Weights of a small model that answers yes/no questions on an image's attributes.
Model: 64-pixel images, encoder activation relu6, encoder depths [2, 3, 4, 2], fusion encoder norm layernorm.
Training: adamw at rate 0.0028, 8400 steps, batches of 256.
Data: trained on photos of arthropod specimens (BIOSCAN-5M), 97500 training examples, 22.1 epochs.
Rows from block 7 of the image encoder of a small model that answers yes/no questions on an image's attributes, named by matrix and row number. Rows with one number belong to one channel. Each number is 50 + 15 x the weight over its row's rms, rounded and kept within 0 to 99. All counts start at 0. After the name is the row's rms in percent of the matrix's.
After each channel's rows are labels from the 100 images, of 14848, where the channel reaches its highest value: "responds to" is what is common among them. Only what is clearly more common there than usual is listed. The data: photos of arthropod specimens (BIOSCAN-5M). In brackets: how many of the 100, against the usual share in percent.
# convs0: expand pointwise conv (encoder.blocks.7.convs.0.weight, 640x160x1x1), inputs 54-107
# convs2: project pointwise conv (encoder.blocks.7.convs.2.weight, 160x640x1x1, transposed), outputs 54-107

convs0.115 108:65 30 62 51 68 50 46 74 44 53 67 66 48 71 67 15 35 53 40 51 52 31 42 50 61 47 34 51 55 70 32 42 48 52 63 61 53 27 47 61 59 45 48 41 32 62 47 72 38 52 58 68 52 65
convs2.115 072:37 10 52 62 38 61 52 58 57 58 35 76 56 61 81 46 52 42 55 42 20 43 30 40 75 58 53 37 65 56 44 63 56 55 51 42 62 41 34 78 60 46 75 54 40 74 55 68 31 54 53 62 44 28
responds to: order Hymenoptera (42 vs 20.4)

convs0.144 143:74 61 48 50 46 87 52 09 66 56 62 66 62 58 55 65 78 49 48 67 53 80 64 72 65 49 42 44 50 39 69 54 74 57 43 47 56 85 52 65 34 50 54 47 38 47 53 23 52 57 22 61 48 54
convs2.144 179:66 52 38 49 48 72 58 22 71 53 62 61 49 56 59 61 67 28 58 67 52 73 80 66 68 61 59 42 51 22 69 54 80 46 26 34 48 73 60 64 29 60 62 66 55 31 56 27 56 69 23 38 56 53
responds to: order Coleoptera (46 vs 16.8)

convs0.415 117:61 68 51 42 39 66 46 11 66 50 52 52 49 51 44 74 83 37 50 73 55 71 61 81 60 48 49 50 47 37 68 53 64 54 46 43 47 84 60 55 40 51 58 53 50 23 48 27 55 61 24 47 43 53
convs2.415 250:76 48 43 45 42 74 49 30 70 46 67 62 42 66 61 65 72 28 51 71 57 65 72 72 60 53 55 49 52 30 65 67 71 55 30 33 45 70 68 65 31 56 67 58 53 32 49 33 50 73 27 38 55 57
responds to: order Coleoptera (83 vs 16.8)

convs0.242 120:53 51 31 61 49 65 65 31 50 72 49 48 78 54 54 59 62 63 68 46 38 75 70 47 52 71 67 35 59 31 60 52 62 37 30 42 68 66 40 57 51 62 39 64 59 41 64 18 57 40 41 39 63 36
convs2.242 072:39 55 25 59 67 51 69 31 51 61 46 42 45 43 40 64 55 55 71 65 44 78 79 68 43 64 66 39 55 21 66 44 46 27 34 43 63 65 59 51 48 61 39 60 75 17 69 23 69 52 45 21 60 48
responds to: order Coleoptera (89 vs 16.8)

convs0.214 060:31 71 38 44 42 31 58 40 46 60 31 19 61 36 44 55 49 54 77 48 52 62 73 54 26 63 74 60 42 29 65 62 34 36 27 39 58 61 55 17 35 64 37 70 72 36 51 39 82 56 53 34 41 25
convs2.214 040:73 14 66 65 42 56 54 64 59 49 65 86 46 71 82 35 40 53 50 41 31 30 42 44 86 58 51 33 79 65 49 50 56 67 48 41 46 51 34 78 48 54 82 56 32 76 51 61 35 70 50 67 50 44
responds to: order Coleoptera (70 vs 16.8)

convs0.491 068:21 52 50 69 63 74 59 33 44 69 38 49 63 25 50 55 47 70 66 25 31 64 65 35 51 67 64 38 58 27 42 37 68 34 28 27 54 59 33 61 34 84 39 68 58 39 54 21 49 20 47 46 72 38
convs2.491 055:43 60 27 55 15 28 52 64 55 55 44 46 28 41 40 68 63 41 63 72 51 51 27 61 45 59 68 51 47 59 52 74 42 45 60 62 63 50 69 37 50 25 60 56 73 51 55 57 72 60 54 46 23 43
responds to: order Coleoptera (87 vs 16.8); family Coccinellidae (27 vs 1.2)

convs0.579 074:37 51 45 28 30 43 24 48 54 30 37 35 34 57 30 57 66 46 51 82 69 27 27 75 28 32 48 73 30 63 56 73 28 60 50 66 42 51 74 37 38 24 60 34 49 50 22 72 60 62 42 68 17 50
convs2.579 057:38 73 35 41 24 25 38 68 50 37 38 39 28 42 30 53 58 30 61 57 56 36 19 55 39 47 62 67 33 78 32 61 46 41 85 68 58 38 71 31 57 28 49 46 67 49 42 81 59 68 45 50 17 44
responds to: order Coleoptera (36 vs 16.8)

convs0.257 097:41 56 39 63 62 70 69 28 55 67 48 51 65 40 54 62 62 63 64 39 36 84 76 44 56 72 64 40 56 19 50 38 66 29 37 36 61 65 36 60 47 77 40 70 59 42 66 09 47 30 36 27 80 44
convs2.257 059:30 62 24 52 45 24 55 59 36 48 34 42 33 47 43 57 46 53 72 68 56 57 62 63 29 51 65 59 36 35 53 48 27 28 71 68 67 50 67 45 66 37 43 43 76 23 54 47 64 51 65 23 36 48
responds to: order Coleoptera (95 vs 16.8); family Coccinellidae (42 vs 1.2)

convs0.436 093:49 73 35 47 28 56 55 25 55 47 39 29 53 44 31 71 71 37 64 67 56 69 69 67 37 51 67 46 43 37 71 65 51 44 39 46 46 74 52 39 39 51 49 55 63 30 52 27 65 64 35 28 45 35
convs2.436 049:68 48 57 70 38 52 65 66 31 79 35 68 83 47 51 44 37 71 58 30 32 26 34 49 73 57 53 33 66 61 48 56 51 42 65 71 76 38 12 72 50 41 47 46 46 68 62 53 68 37 68 73 40 33
responds to: order Coleoptera (43 vs 16.8)

convs0.466 062:46 51 27 61 67 61 57 42 50 79 40 38 69 52 53 65 55 70 78 47 43 65 77 52 38 76 76 40 69 36 62 48 45 36 26 32 63 57 49 52 45 68 39 68 78 40 52 40 68 19 47 32 63 33
convs2.466 074:77 39 65 50 39 81 40 44 60 47 75 84 53 87 68 41 67 30 31 49 49 37 33 54 84 42 31 43 62 70 42 44 73 77 65 57 45 45 46 85 48 47 72 43 32 63 45 57 26 58 48 70 43 60
responds to: order Coleoptera (89 vs 16.8)

convs0.528 159:48 70 47 48 40 72 54 11 62 55 43 50 56 32 38 63 69 45 63 61 55 75 67 62 52 50 64 47 44 33 71 52 70 44 43 48 53 82 56 57 35 52 52 57 58 33 51 24 62 57 23 46 45 43
convs2.528 216:75 53 43 49 46 76 55 28 71 53 65 66 48 60 61 64 73 30 51 68 59 70 76 67 72 54 53 44 47 30 67 58 78 50 31 36 46 72 60 65 25 59 67 56 51 34 54 28 60 73 26 42 56 62
responds to: order Coleoptera (57 vs 16.8)

convs0.310 087:56 58 39 61 54 67 69 23 55 75 50 48 84 43 48 58 59 73 66 51 45 75 67 56 53 64 66 40 55 28 64 53 58 30 38 46 73 73 40 51 33 59 42 53 57 33 66 14 68 45 33 44 54 39
convs2.310 063:28 64 36 39 46 23 42 60 43 38 45 41 24 59 44 56 58 42 58 69 60 55 35 63 32 42 57 70 27 44 45 51 30 46 65 80 51 48 77 34 38 26 47 39 68 27 41 44 61 55 54 27 24 54
responds to: order Coleoptera (93 vs 16.8); family Coccinellidae (33 vs 1.2)

convs0.411 153:46 58 32 56 35 62 77 38 43 70 28 46 70 38 40 51 52 58 78 57 45 66 70 54 39 64 81 32 51 39 65 67 60 26 40 52 65 57 39 55 43 58 36 70 69 42 71 35 63 42 50 45 44 28
convs2.411 186:66 61 32 55 41 67 65 35 56 61 48 44 60 49 50 64 57 41 64 68 49 72 80 66 50 64 66 40 50 32 70 64 66 36 34 39 58 67 46 53 53 56 49 64 68 26 62 35 75 62 36 29 55 49
responds to: order Coleoptera (96 vs 16.8); family Coccinellidae (33 vs 1.2)

convs0.279 178:41 26 59 52 48 37 48 86 44 45 50 56 44 62 60 26 37 49 39 53 47 38 35 50 53 47 43 48 51 63 40 56 43 50 61 57 48 14 47 49 65 44 55 51 41 66 50 71 29 51 68 65 49 56
convs2.279 235:31 25 59 50 42 42 37 74 50 40 51 68 38 65 67 37 46 39 41 41 46 33 31 40 63 43 40 54 53 67 35 48 45 66 65 60 50 29 52 63 65 35 73 38 38 68 40 71 29 49 67 67 34 44
responds to: order Hymenoptera (54 vs 20.4)

convs0.418 118:42 65 32 52 41 61 55 25 51 76 37 40 71 33 39 71 59 66 71 62 46 70 68 58 44 71 71 56 60 21 66 50 61 34 38 37 64 74 45 53 47 53 47 54 62 24 54 32 74 34 39 42 51 47
convs2.418 144:68 49 33 57 37 73 65 38 63 53 57 64 46 80 70 60 71 32 59 70 48 63 68 70 58 63 64 30 56 36 65 78 58 46 29 44 55 61 57 75 40 62 61 66 64 39 63 33 61 75 35 33 54 47
responds to: order Coleoptera (92 vs 16.8)

convs0.629 138:36 51 34 51 41 59 60 29 55 61 36 41 65 39 48 75 60 52 69 52 43 74 67 56 45 60 69 39 59 38 78 66 54 38 37 31 62 77 49 53 61 59 46 69 70 37 56 32 64 51 39 38 51 30
convs2.629 071:44 53 34 40 46 56 46 22 69 46 53 55 42 69 64 67 70 43 60 70 61 66 70 72 52 50 60 56 42 34 67 60 54 57 24 38 44 78 79 58 15 50 52 55 61 30 41 30 64 59 29 38 49 42
responds to: order Coleoptera (87 vs 16.8)

convs0.480 070:50 54 50 36 40 49 30 44 72 31 51 58 29 51 46 75 68 32 32 57 64 45 30 60 49 33 36 69 42 49 53 56 42 79 61 52 20 54 69 49 39 43 80 40 38 53 32 58 39 61 32 53 48 65
convs2.480 048:66 36 52 62 54 46 64 63 29 64 66 57 83 58 62 20 34 73 48 22 43 44 67 28 51 53 39 40 54 56 25 37 34 33 49 66 62 41 20 57 72 41 28 36 34 53 64 63 59 30 66 59 56 58
responds to: order Coleoptera (39 vs 16.8)

convs0.281 059:37 52 28 48 62 52 56 45 47 71 40 37 61 45 53 67 47 70 78 52 53 61 80 61 35 74 80 48 51 29 72 54 43 25 29 45 61 58 54 53 42 73 37 63 70 40 55 33 73 35 49 33 58 31
convs2.281 049:62 35 68 45 31 62 31 58 49 43 56 83 54 84 64 37 56 41 38 52 51 19 19 57 78 42 35 47 51 73 35 46 40 73 87 73 51 37 44 85 45 38 70 34 36 65 42 62 35 50 62 70 33 55
responds to: order Coleoptera (64 vs 16.8)

convs0.113 108:54 63 47 51 42 76 57 19 52 69 49 64 67 44 50 68 58 62 53 54 48 78 73 56 61 65 52 40 60 31 78 46 55 38 34 44 61 70 48 66 47 57 42 55 50 35 54 28 58 36 45 50 50 45
convs2.113 168:71 46 38 58 44 74 62 29 64 59 59 64 51 58 60 67 68 35 63 67 46 67 70 69 57 65 66 35 61 23 70 68 68 42 27 36 56 67 55 68 33 62 56 68 56 33 64 28 49 65 33 35 62 44
responds to: order Coleoptera (90 vs 16.8)

convs0.99 151:46 35 33 66 53 78 59 27 58 62 55 61 60 59 71 65 66 62 58 45 33 70 58 43 61 64 58 32 76 40 55 54 61 47 24 20 62 66 40 76 59 68 57 70 51 51 61 24 42 38 38 42 74 38
convs2.99 163:42 47 22 73 33 53 72 50 47 72 36 54 58 49 63 55 50 54 78 60 29 55 59 62 46 80 82 24 71 42 61 71 52 29 26 39 70 54 41 64 54 58 51 79 74 39 71 43 58 48 53 39 54 24
responds to: order Coleoptera (37 vs 16.8); order Lepidoptera (25 vs 7.3)

convs0.202 089:66 32 59 50 59 61 44 25 73 47 74 68 39 62 73 68 68 41 38 44 45 61 42 44 72 47 31 43 64 58 51 33 69 76 38 25 33 61 60 73 60 61 77 58 35 63 45 43 31 56 28 54 56 56
convs2.202 049:52 39 37 66 77 81 68 30 57 70 68 73 57 59 60 40 52 53 54 28 35 67 74 42 72 67 50 26 69 32 50 47 70 39 26 31 59 61 46 76 40 72 46 55 43 48 77 33 26 42 44 45 82 41
responds to: order Coleoptera (51 vs 16.8)

convs0.367 102:61 74 44 63 40 62 71 41 44 68 50 43 70 49 37 58 52 59 56 52 35 74 67 57 47 73 66 30 63 41 60 52 60 22 47 52 70 53 37 48 68 55 38 70 67 28 68 29 65 47 52 31 57 47
convs2.367 135:75 50 35 51 56 70 56 16 71 50 66 56 49 56 52 61 66 27 59 69 50 72 77 66 55 57 60 43 49 18 70 61 68 48 30 30 50 73 66 60 30 63 51 63 55 28 57 27 48 66 24 31 65 53
responds to: order Coleoptera (99 vs 16.8); family Coccinellidae (27 vs 1.2); family Throscidae (25 vs 0.8)

convs0.236 056:69 70 43 44 44 58 57 15 68 60 62 38 65 55 41 73 79 43 61 73 43 69 52 73 44 57 57 41 66 46 66 50 70 42 42 31 56 74 52 48 64 47 56 56 58 34 52 46 70 55 15 38 45 43
convs2.236 039:39 51 56 53 39 36 42 67 40 48 34 63 56 56 60 36 40 59 43 35 44 23 24 37 67 45 40 48 49 82 24 40 29 64 90 69 51 29 43 64 56 43 47 37 41 69 53 84 34 31 71 69 36 42
responds to: order Coleoptera (50 vs 16.8)

convs0.111 086:67 58 46 40 36 71 46 13 59 47 54 60 48 48 56 89 77 41 46 65 59 76 64 63 63 46 49 54 44 26 79 60 67 54 40 39 47 77 57 67 37 57 55 54 44 37 46 20 56 61 45 53 57 56
convs2.111 095:59 22 45 66 28 64 57 62 58 61 60 81 53 87 90 48 60 37 57 53 32 40 46 57 76 65 57 37 73 56 55 74 54 49 42 44 65 46 43 78 56 49 84 58 45 62 58 56 39 69 52 63 48 32
responds to: order Coleoptera (62 vs 16.8)

convs0.507 079:54 46 49 65 64 70 65 24 48 72 51 53 67 44 59 58 61 65 73 43 38 80 75 40 60 71 69 38 63 33 57 42 62 37 32 35 65 62 39 64 55 75 41 65 53 44 68 15 53 35 39 42 75 43
convs2.507 056:30 51 24 58 29 34 61 58 48 63 34 50 44 49 58 55 55 47 76 74 35 54 50 66 42 69 80 40 50 42 49 60 45 28 48 59 68 47 64 53 47 36 52 61 81 33 61 54 75 50 56 40 18 38
responds to: order Coleoptera (46 vs 16.8)

convs0.464 135:45 38 37 55 64 68 60 22 51 70 46 48 66 56 63 61 56 59 71 42 37 80 78 47 50 65 66 35 63 34 64 46 63 35 27 28 60 63 47 64 52 73 44 72 63 41 58 19 54 36 45 37 65 36
convs2.464 098:52 52 26 66 51 58 74 36 49 72 45 52 69 55 57 54 50 60 73 54 34 63 76 60 49 77 70 28 65 35 64 58 46 32 35 42 69 61 42 68 50 60 40 72 70 26 72 35 68 42 50 35 64 32
responds to: order Coleoptera (83 vs 16.8)

convs0.552 189:64 67 58 48 46 76 54 15 63 49 57 60 50 47 46 65 65 40 46 65 54 95 77 66 59 49 51 48 43 31 73 53 67 48 47 49 44 79 51 58 38 58 54 58 49 24 52 01 57 56 31 44 61 59
convs2.552 300:65 40 44 60 59 82 60 28 68 61 66 80 52 57 68 62 64 36 52 58 45 68 73 63 79 67 54 34 62 30 68 55 79 50 27 31 51 70 52 78 38 69 64 69 46 41 62 30 43 62 30 46 68 52
responds to: order Coleoptera (67 vs 16.8)

convs0.601 163:51 37 40 66 56 68 63 29 54 75 52 54 73 55 66 58 57 62 66 44 33 79 75 50 55 70 63 28 71 33 62 50 63 38 28 33 68 63 38 67 56 70 50 71 55 46 63 12 51 39 42 47 73 38
convs2.601 144:52 50 30 56 58 69 63 21 61 59 51 53 50 57 59 64 59 42 67 68 44 80 85 67 53 64 66 36 55 19 75 65 55 37 26 35 58 69 56 62 39 64 51 66 66 19 63 20 61 56 35 25 62 45
responds to: order Coleoptera (63 vs 16.8)

convs0.627 106:60 71 49 51 51 72 58 14 60 63 52 47 60 34 42 68 62 57 54 63 48 83 88 61 56 64 58 55 50 13 76 43 68 41 35 37 52 77 51 55 43 68 48 62 51 30 53 16 63 44 31 38 65 55
convs2.627 156:77 47 41 52 43 78 58 26 67 54 62 59 49 62 60 64 68 33 56 64 50 71 75 67 57 59 58 39 53 27 67 68 72 44 22 36 50 72 59 66 29 60 60 62 52 36 58 26 57 79 27 40 56 53
responds to: order Coleoptera (87 vs 16.8)

convs0.557 059:38 60 43 65 47 43 54 29 65 42 48 35 57 48 64 77 74 48 67 43 32 81 56 47 50 59 66 38 75 41 61 58 54 51 09 14 46 73 42 44 49 57 65 75 68 43 53 25 57 59 33 21 71 32
convs2.557 041:49 48 58 36 39 47 28 47 53 35 54 57 44 50 55 36 49 38 32 39 73 45 29 40 74 26 33 70 18 57 31 39 47 68 64 74 44 39 50 40 42 37 70 30 36 59 32 55 45 48 60 72 43 63
responds to: order Coleoptera (72 vs 16.8)

convs0.67 041:47 77 22 26 41 44 52 44 51 55 39 32 51 29 30 73 66 67 67 61 67 66 71 54 35 63 61 59 36 28 61 63 44 37 39 63 54 65 57 34 40 44 34 45 66 37 51 32 68 38 45 33 36 40
convs2.67 033:52 32 63 56 23 59 37 67 46 47 44 75 52 85 73 30 51 44 45 46 43 11 26 51 67 43 51 53 65 74 36 57 43 70 80 76 47 35 27 83 53 43 66 43 40 61 44 63 39 45 72 65 31 53
responds to: order Coleoptera (37 vs 16.8)

convs0.525 105:40 50 34 57 49 55 68 30 49 68 37 44 67 46 52 65 55 66 74 54 41 64 67 54 46 65 69 39 56 39 64 52 46 32 29 39 69 71 40 50 54 56 37 61 66 47 65 39 59 37 44 48 46 21
convs2.525 069:17 64 26 43 48 23 58 49 37 55 38 37 41 38 47 61 49 67 71 60 57 64 70 60 36 60 65 59 35 39 60 57 26 25 30 55 56 64 59 35 46 37 38 60 71 23 46 36 73 44 51 27 41 36
responds to: order Coleoptera (67 vs 16.8)

convs0.560 106:46 48 37 67 37 44 64 73 22 67 39 32 65 54 47 34 23 65 58 43 37 36 45 36 27 61 58 37 70 62 37 64 35 38 46 65 66 26 31 41 89 47 32 54 57 59 65 53 59 37 86 46 61 43
convs2.560 138:28 38 42 66 36 35 64 84 27 65 35 52 60 60 59 40 36 68 60 36 31 38 39 38 47 64 57 34 72 68 40 60 30 37 59 66 72 29 29 52 90 42 48 52 58 63 66 68 51 36 79 57 40 29
responds to: order Coleoptera (38 vs 16.8)