{"model": "model that answers yes/no questions on an image's attributes", "dataset": "photos of arthropod specimens (BIOSCAN-5M)", "train_examples": 97500, "image_size": 64, "grayscale": true, "crop_scale_min": 1, "horizontal_flip": true, "translate": 0.12, "questions_per_image": 4, "encoder_arch": "mobilenet_v2", "encoder_norm": "batchnorm", "encoder_activation": "relu6", "encoder_depths": [2, 3, 4, 2], "encoder_kernel_size": 3, "encoder_stem": "single", "encoder_expansion": 4, "encoder_widths": [40, 80, 160, 320], "fusion": "cross_attention", "fusion_encoder_width": 128, "fusion_encoder_layers": 10, "fusion_encoder_norm": "layernorm", "fusion_encoder_norm_position": "pre", "fusion_encoder_activation": "geglu", "fusion_encoder_mlp_ratio": 4, "fusion_encoder_head_dim": 48, "fusion_encoder_fused_qkv": false, "fusion_encoder_bias": "all", "fusion_encoder_qk_norm": false, "fusion_encoder_parallel_block": false, "fusion_encoder_inner_norm": true, "fusion_encoder_positions": "sincos", "fusion_encoder_cross_attention_every": 1, "init": "lecun_normal", "residual_init": "none", "optimizer": "adamw", "lr": 0.0028, "beta1": 0.9, "beta2": 0.999, "eps": 1e-10, "steps": 8400, "batch_size": 256, "epochs": 22.1, "lr_schedule": "cosine_restarts", "final_lr_fraction": 0, "warmup_steps": 160, "weight_decay": 0.3}
Rows from block 7 of the image encoder of a small model that answers yes/no questions on an image's attributes, named by matrix and row number. Rows with one number belong to one channel. Each number is 500 + 25 x the weight over its row's rms, rounded and kept within 0 to 999. All counts start at 0. Numbers have three digits each. After the name is the row's rms in percent of the matrix's.
After each channel's rows are labels from the 100 images, of 14848, where the channel reaches its highest value: "peak at" is the part of the image that holds the peak. Only what is clearly more common there than usual is listed. The data: photos of arthropod specimens (BIOSCAN-5M). In brackets: how many of the 100.
# convs0: expand pointwise conv (encoder.blocks.7.convs.0.weight, 640x160x1x1), inputs 108-159
# convs2: project pointwise conv (encoder.blocks.7.convs.2.weight, 160x640x1x1, transposed), outputs 108-159

convs0.516 155:469525486522494484528525502494527531502550472465488476462516516520505516496523572488504510493489480490470489506493470529519482516534427505520456506495468503
convs2.516 205:444502487516490484539524487502541528516528459466489489452517508504498513476523543477521506481474473482466478495507479545522479524525468511527452505491470507
peak at: bottom centre (73)

convs0.63 081:501470446470466490518486471556530485522495488489516514504542522464456483472456500479512485481485493478496457453521516512542504479477489547485525506498495553
convs2.63 053:494481472490507498532508514496536536495474457517480466512507495509486456458501486492504513491465481446529483512493469524486475434507524504500442473493491496
peak at: bottom centre (45); bottom left (45)

convs0.200 097:524456493453452493491480449536482471493525488492530534510542538483461503512491520517505472504519482519503454462539529501507519513476501520476516521506517528
convs2.200 058:440519515519525452552502457498512526499519495486494494472494529511517556504522554497501480507474491494482461511517494512538508559501450511513498542511485507
peak at: middle right (72)

convs0.377 138:490511532510532525501523545461481504474451530508488481488459481534517509531523510533484530514514516507509559522466484467467482528529508473530484471489490471
convs2.377 201:535516532510537524506484531474452506465483547541483487538472475531524480529509487539464498535533537518495532531476492450472520487493503471474515502519526473
peak at: middle right (71)

convs0.218 066:516476461468485489477480488537537498502513500513509493499531527475470458478431491473498491484478507465493484462517499511526505460501480543483507489496503546
convs2.218 051:494518492532520448572534484499509534499507474490495488526504526544504469511507542510496527501505474475531499554495479500540467495513507497512427471500488500
peak at: middle right (70)

convs0.6 124:449514526512526531526496531471508515475483533526476482502475477538526507472523520504470507522473537486472508533478482492478492486503492463514486497498493456
convs2.6 075:551531525538546518492509536472462485509492510490488484540462455523531509542537483545501511500538501532502535549473489466468490531504514469511495505502506469
peak at: bottom centre (42); centre (26)

convs0.440 049:491524512520512505490534532474509495500436517500480491508480456487523514496517481512498551512503496478535534501473489481471470537510543470537481466479492472
convs2.440 027:478516482512476525433463513489495520519525498461480482483491486480519546489492474482523484477483469520460475458478477516482504496532455493528503546485471497
peak at: bottom right (50); middle right (25)

convs0.531 090:537489515480481525482446474496488479495504495520501527543493513464491470487494467498516454507504501514504511479539532485490538470464489504466534532516558496
convs2.531 072:543552521545524485491514505468488493492486499508501501525450483513531499537545494523490509519525500543522546528473496494498489520512538483493501483507521485
peak at: bottom right (45); middle right (31)

convs0.154 145:485515526513543529511508557466476507493475516494475481485450485535532508527509519507503531502517510524491534513442480466461485522533492497543486479491491482
convs2.154 216:525507524494529523519475526472468507468503537534485487530479488532515456519497499531463481527527536500491534529486491464480527466484478476462508517524534477
peak at: middle right (91)

convs0.406 108:534478514474457520447466500535477472478513521533525524527522516483470476505482487509482459511509536520511499450510523500495521475482503487469540529521524503
convs2.406 063:467487474496470510497527482516525502529539460462495499464529507479493518501495532473524511483489463507476438484520488518507475531516453528530446487486473526
peak at: middle right (70)

convs0.237 107:503469466469450474513502447530513483503518491491552535514546534488453497487483536502491488492493490483517472460574530501544488501474493515500534510503488523
convs2.237 066:499524525512513483540481500459525546470512495519475477488489497538517458497503531491480491528502517475496523529490465540496514458516501471461457494530512477
peak at: bottom right (76)

convs0.338 053:542477507477497464472491439498484453513497474486512538538502496472482496522488472513528472490522475505522506507529531507517518505482498509449527517499525515
convs2.338 033:529505513501511516478482523475519502460457497551503494535472480479511442479517456508458507534488533485541507486473501505469516462524536478440506487516543482
peak at: bottom centre (74)

convs0.96 077:481463459463480492523493459504535510509504497503500515495529526490461440457461469461512503478469514444495501458507498520541495430502505532511499499505489503
convs2.96 046:467478496499497470520490446517495481507546466488522527502514533498506581501536505499511481499497489488521445489511528516525518579477479536487492519529511531
peak at: middle right (34)

convs0.639 055:503517514518536516519517526484476520487454517502471482489468478534514487521498459535498519508501503534505561532449482476492480488519539514527501472493479522
convs2.639 039:542512521496520543494460533484471506462529523519479490507477488541507444514486525520467466511520523526451534522486481497472520432517469465493490538514515482
peak at: bottom right (69)

convs0.146 148:487506532500543558505503562457495518483453548526488484503463480528512481487490483513481515519494539495495534518461487470434491485502494483510497473501500479
convs2.146 246:507507528498534524520457526471494515461502529534474482513480479529515464492502505515466466528500541492478520522479483489470535451498476464480506529520524462
peak at: bottom centre (79)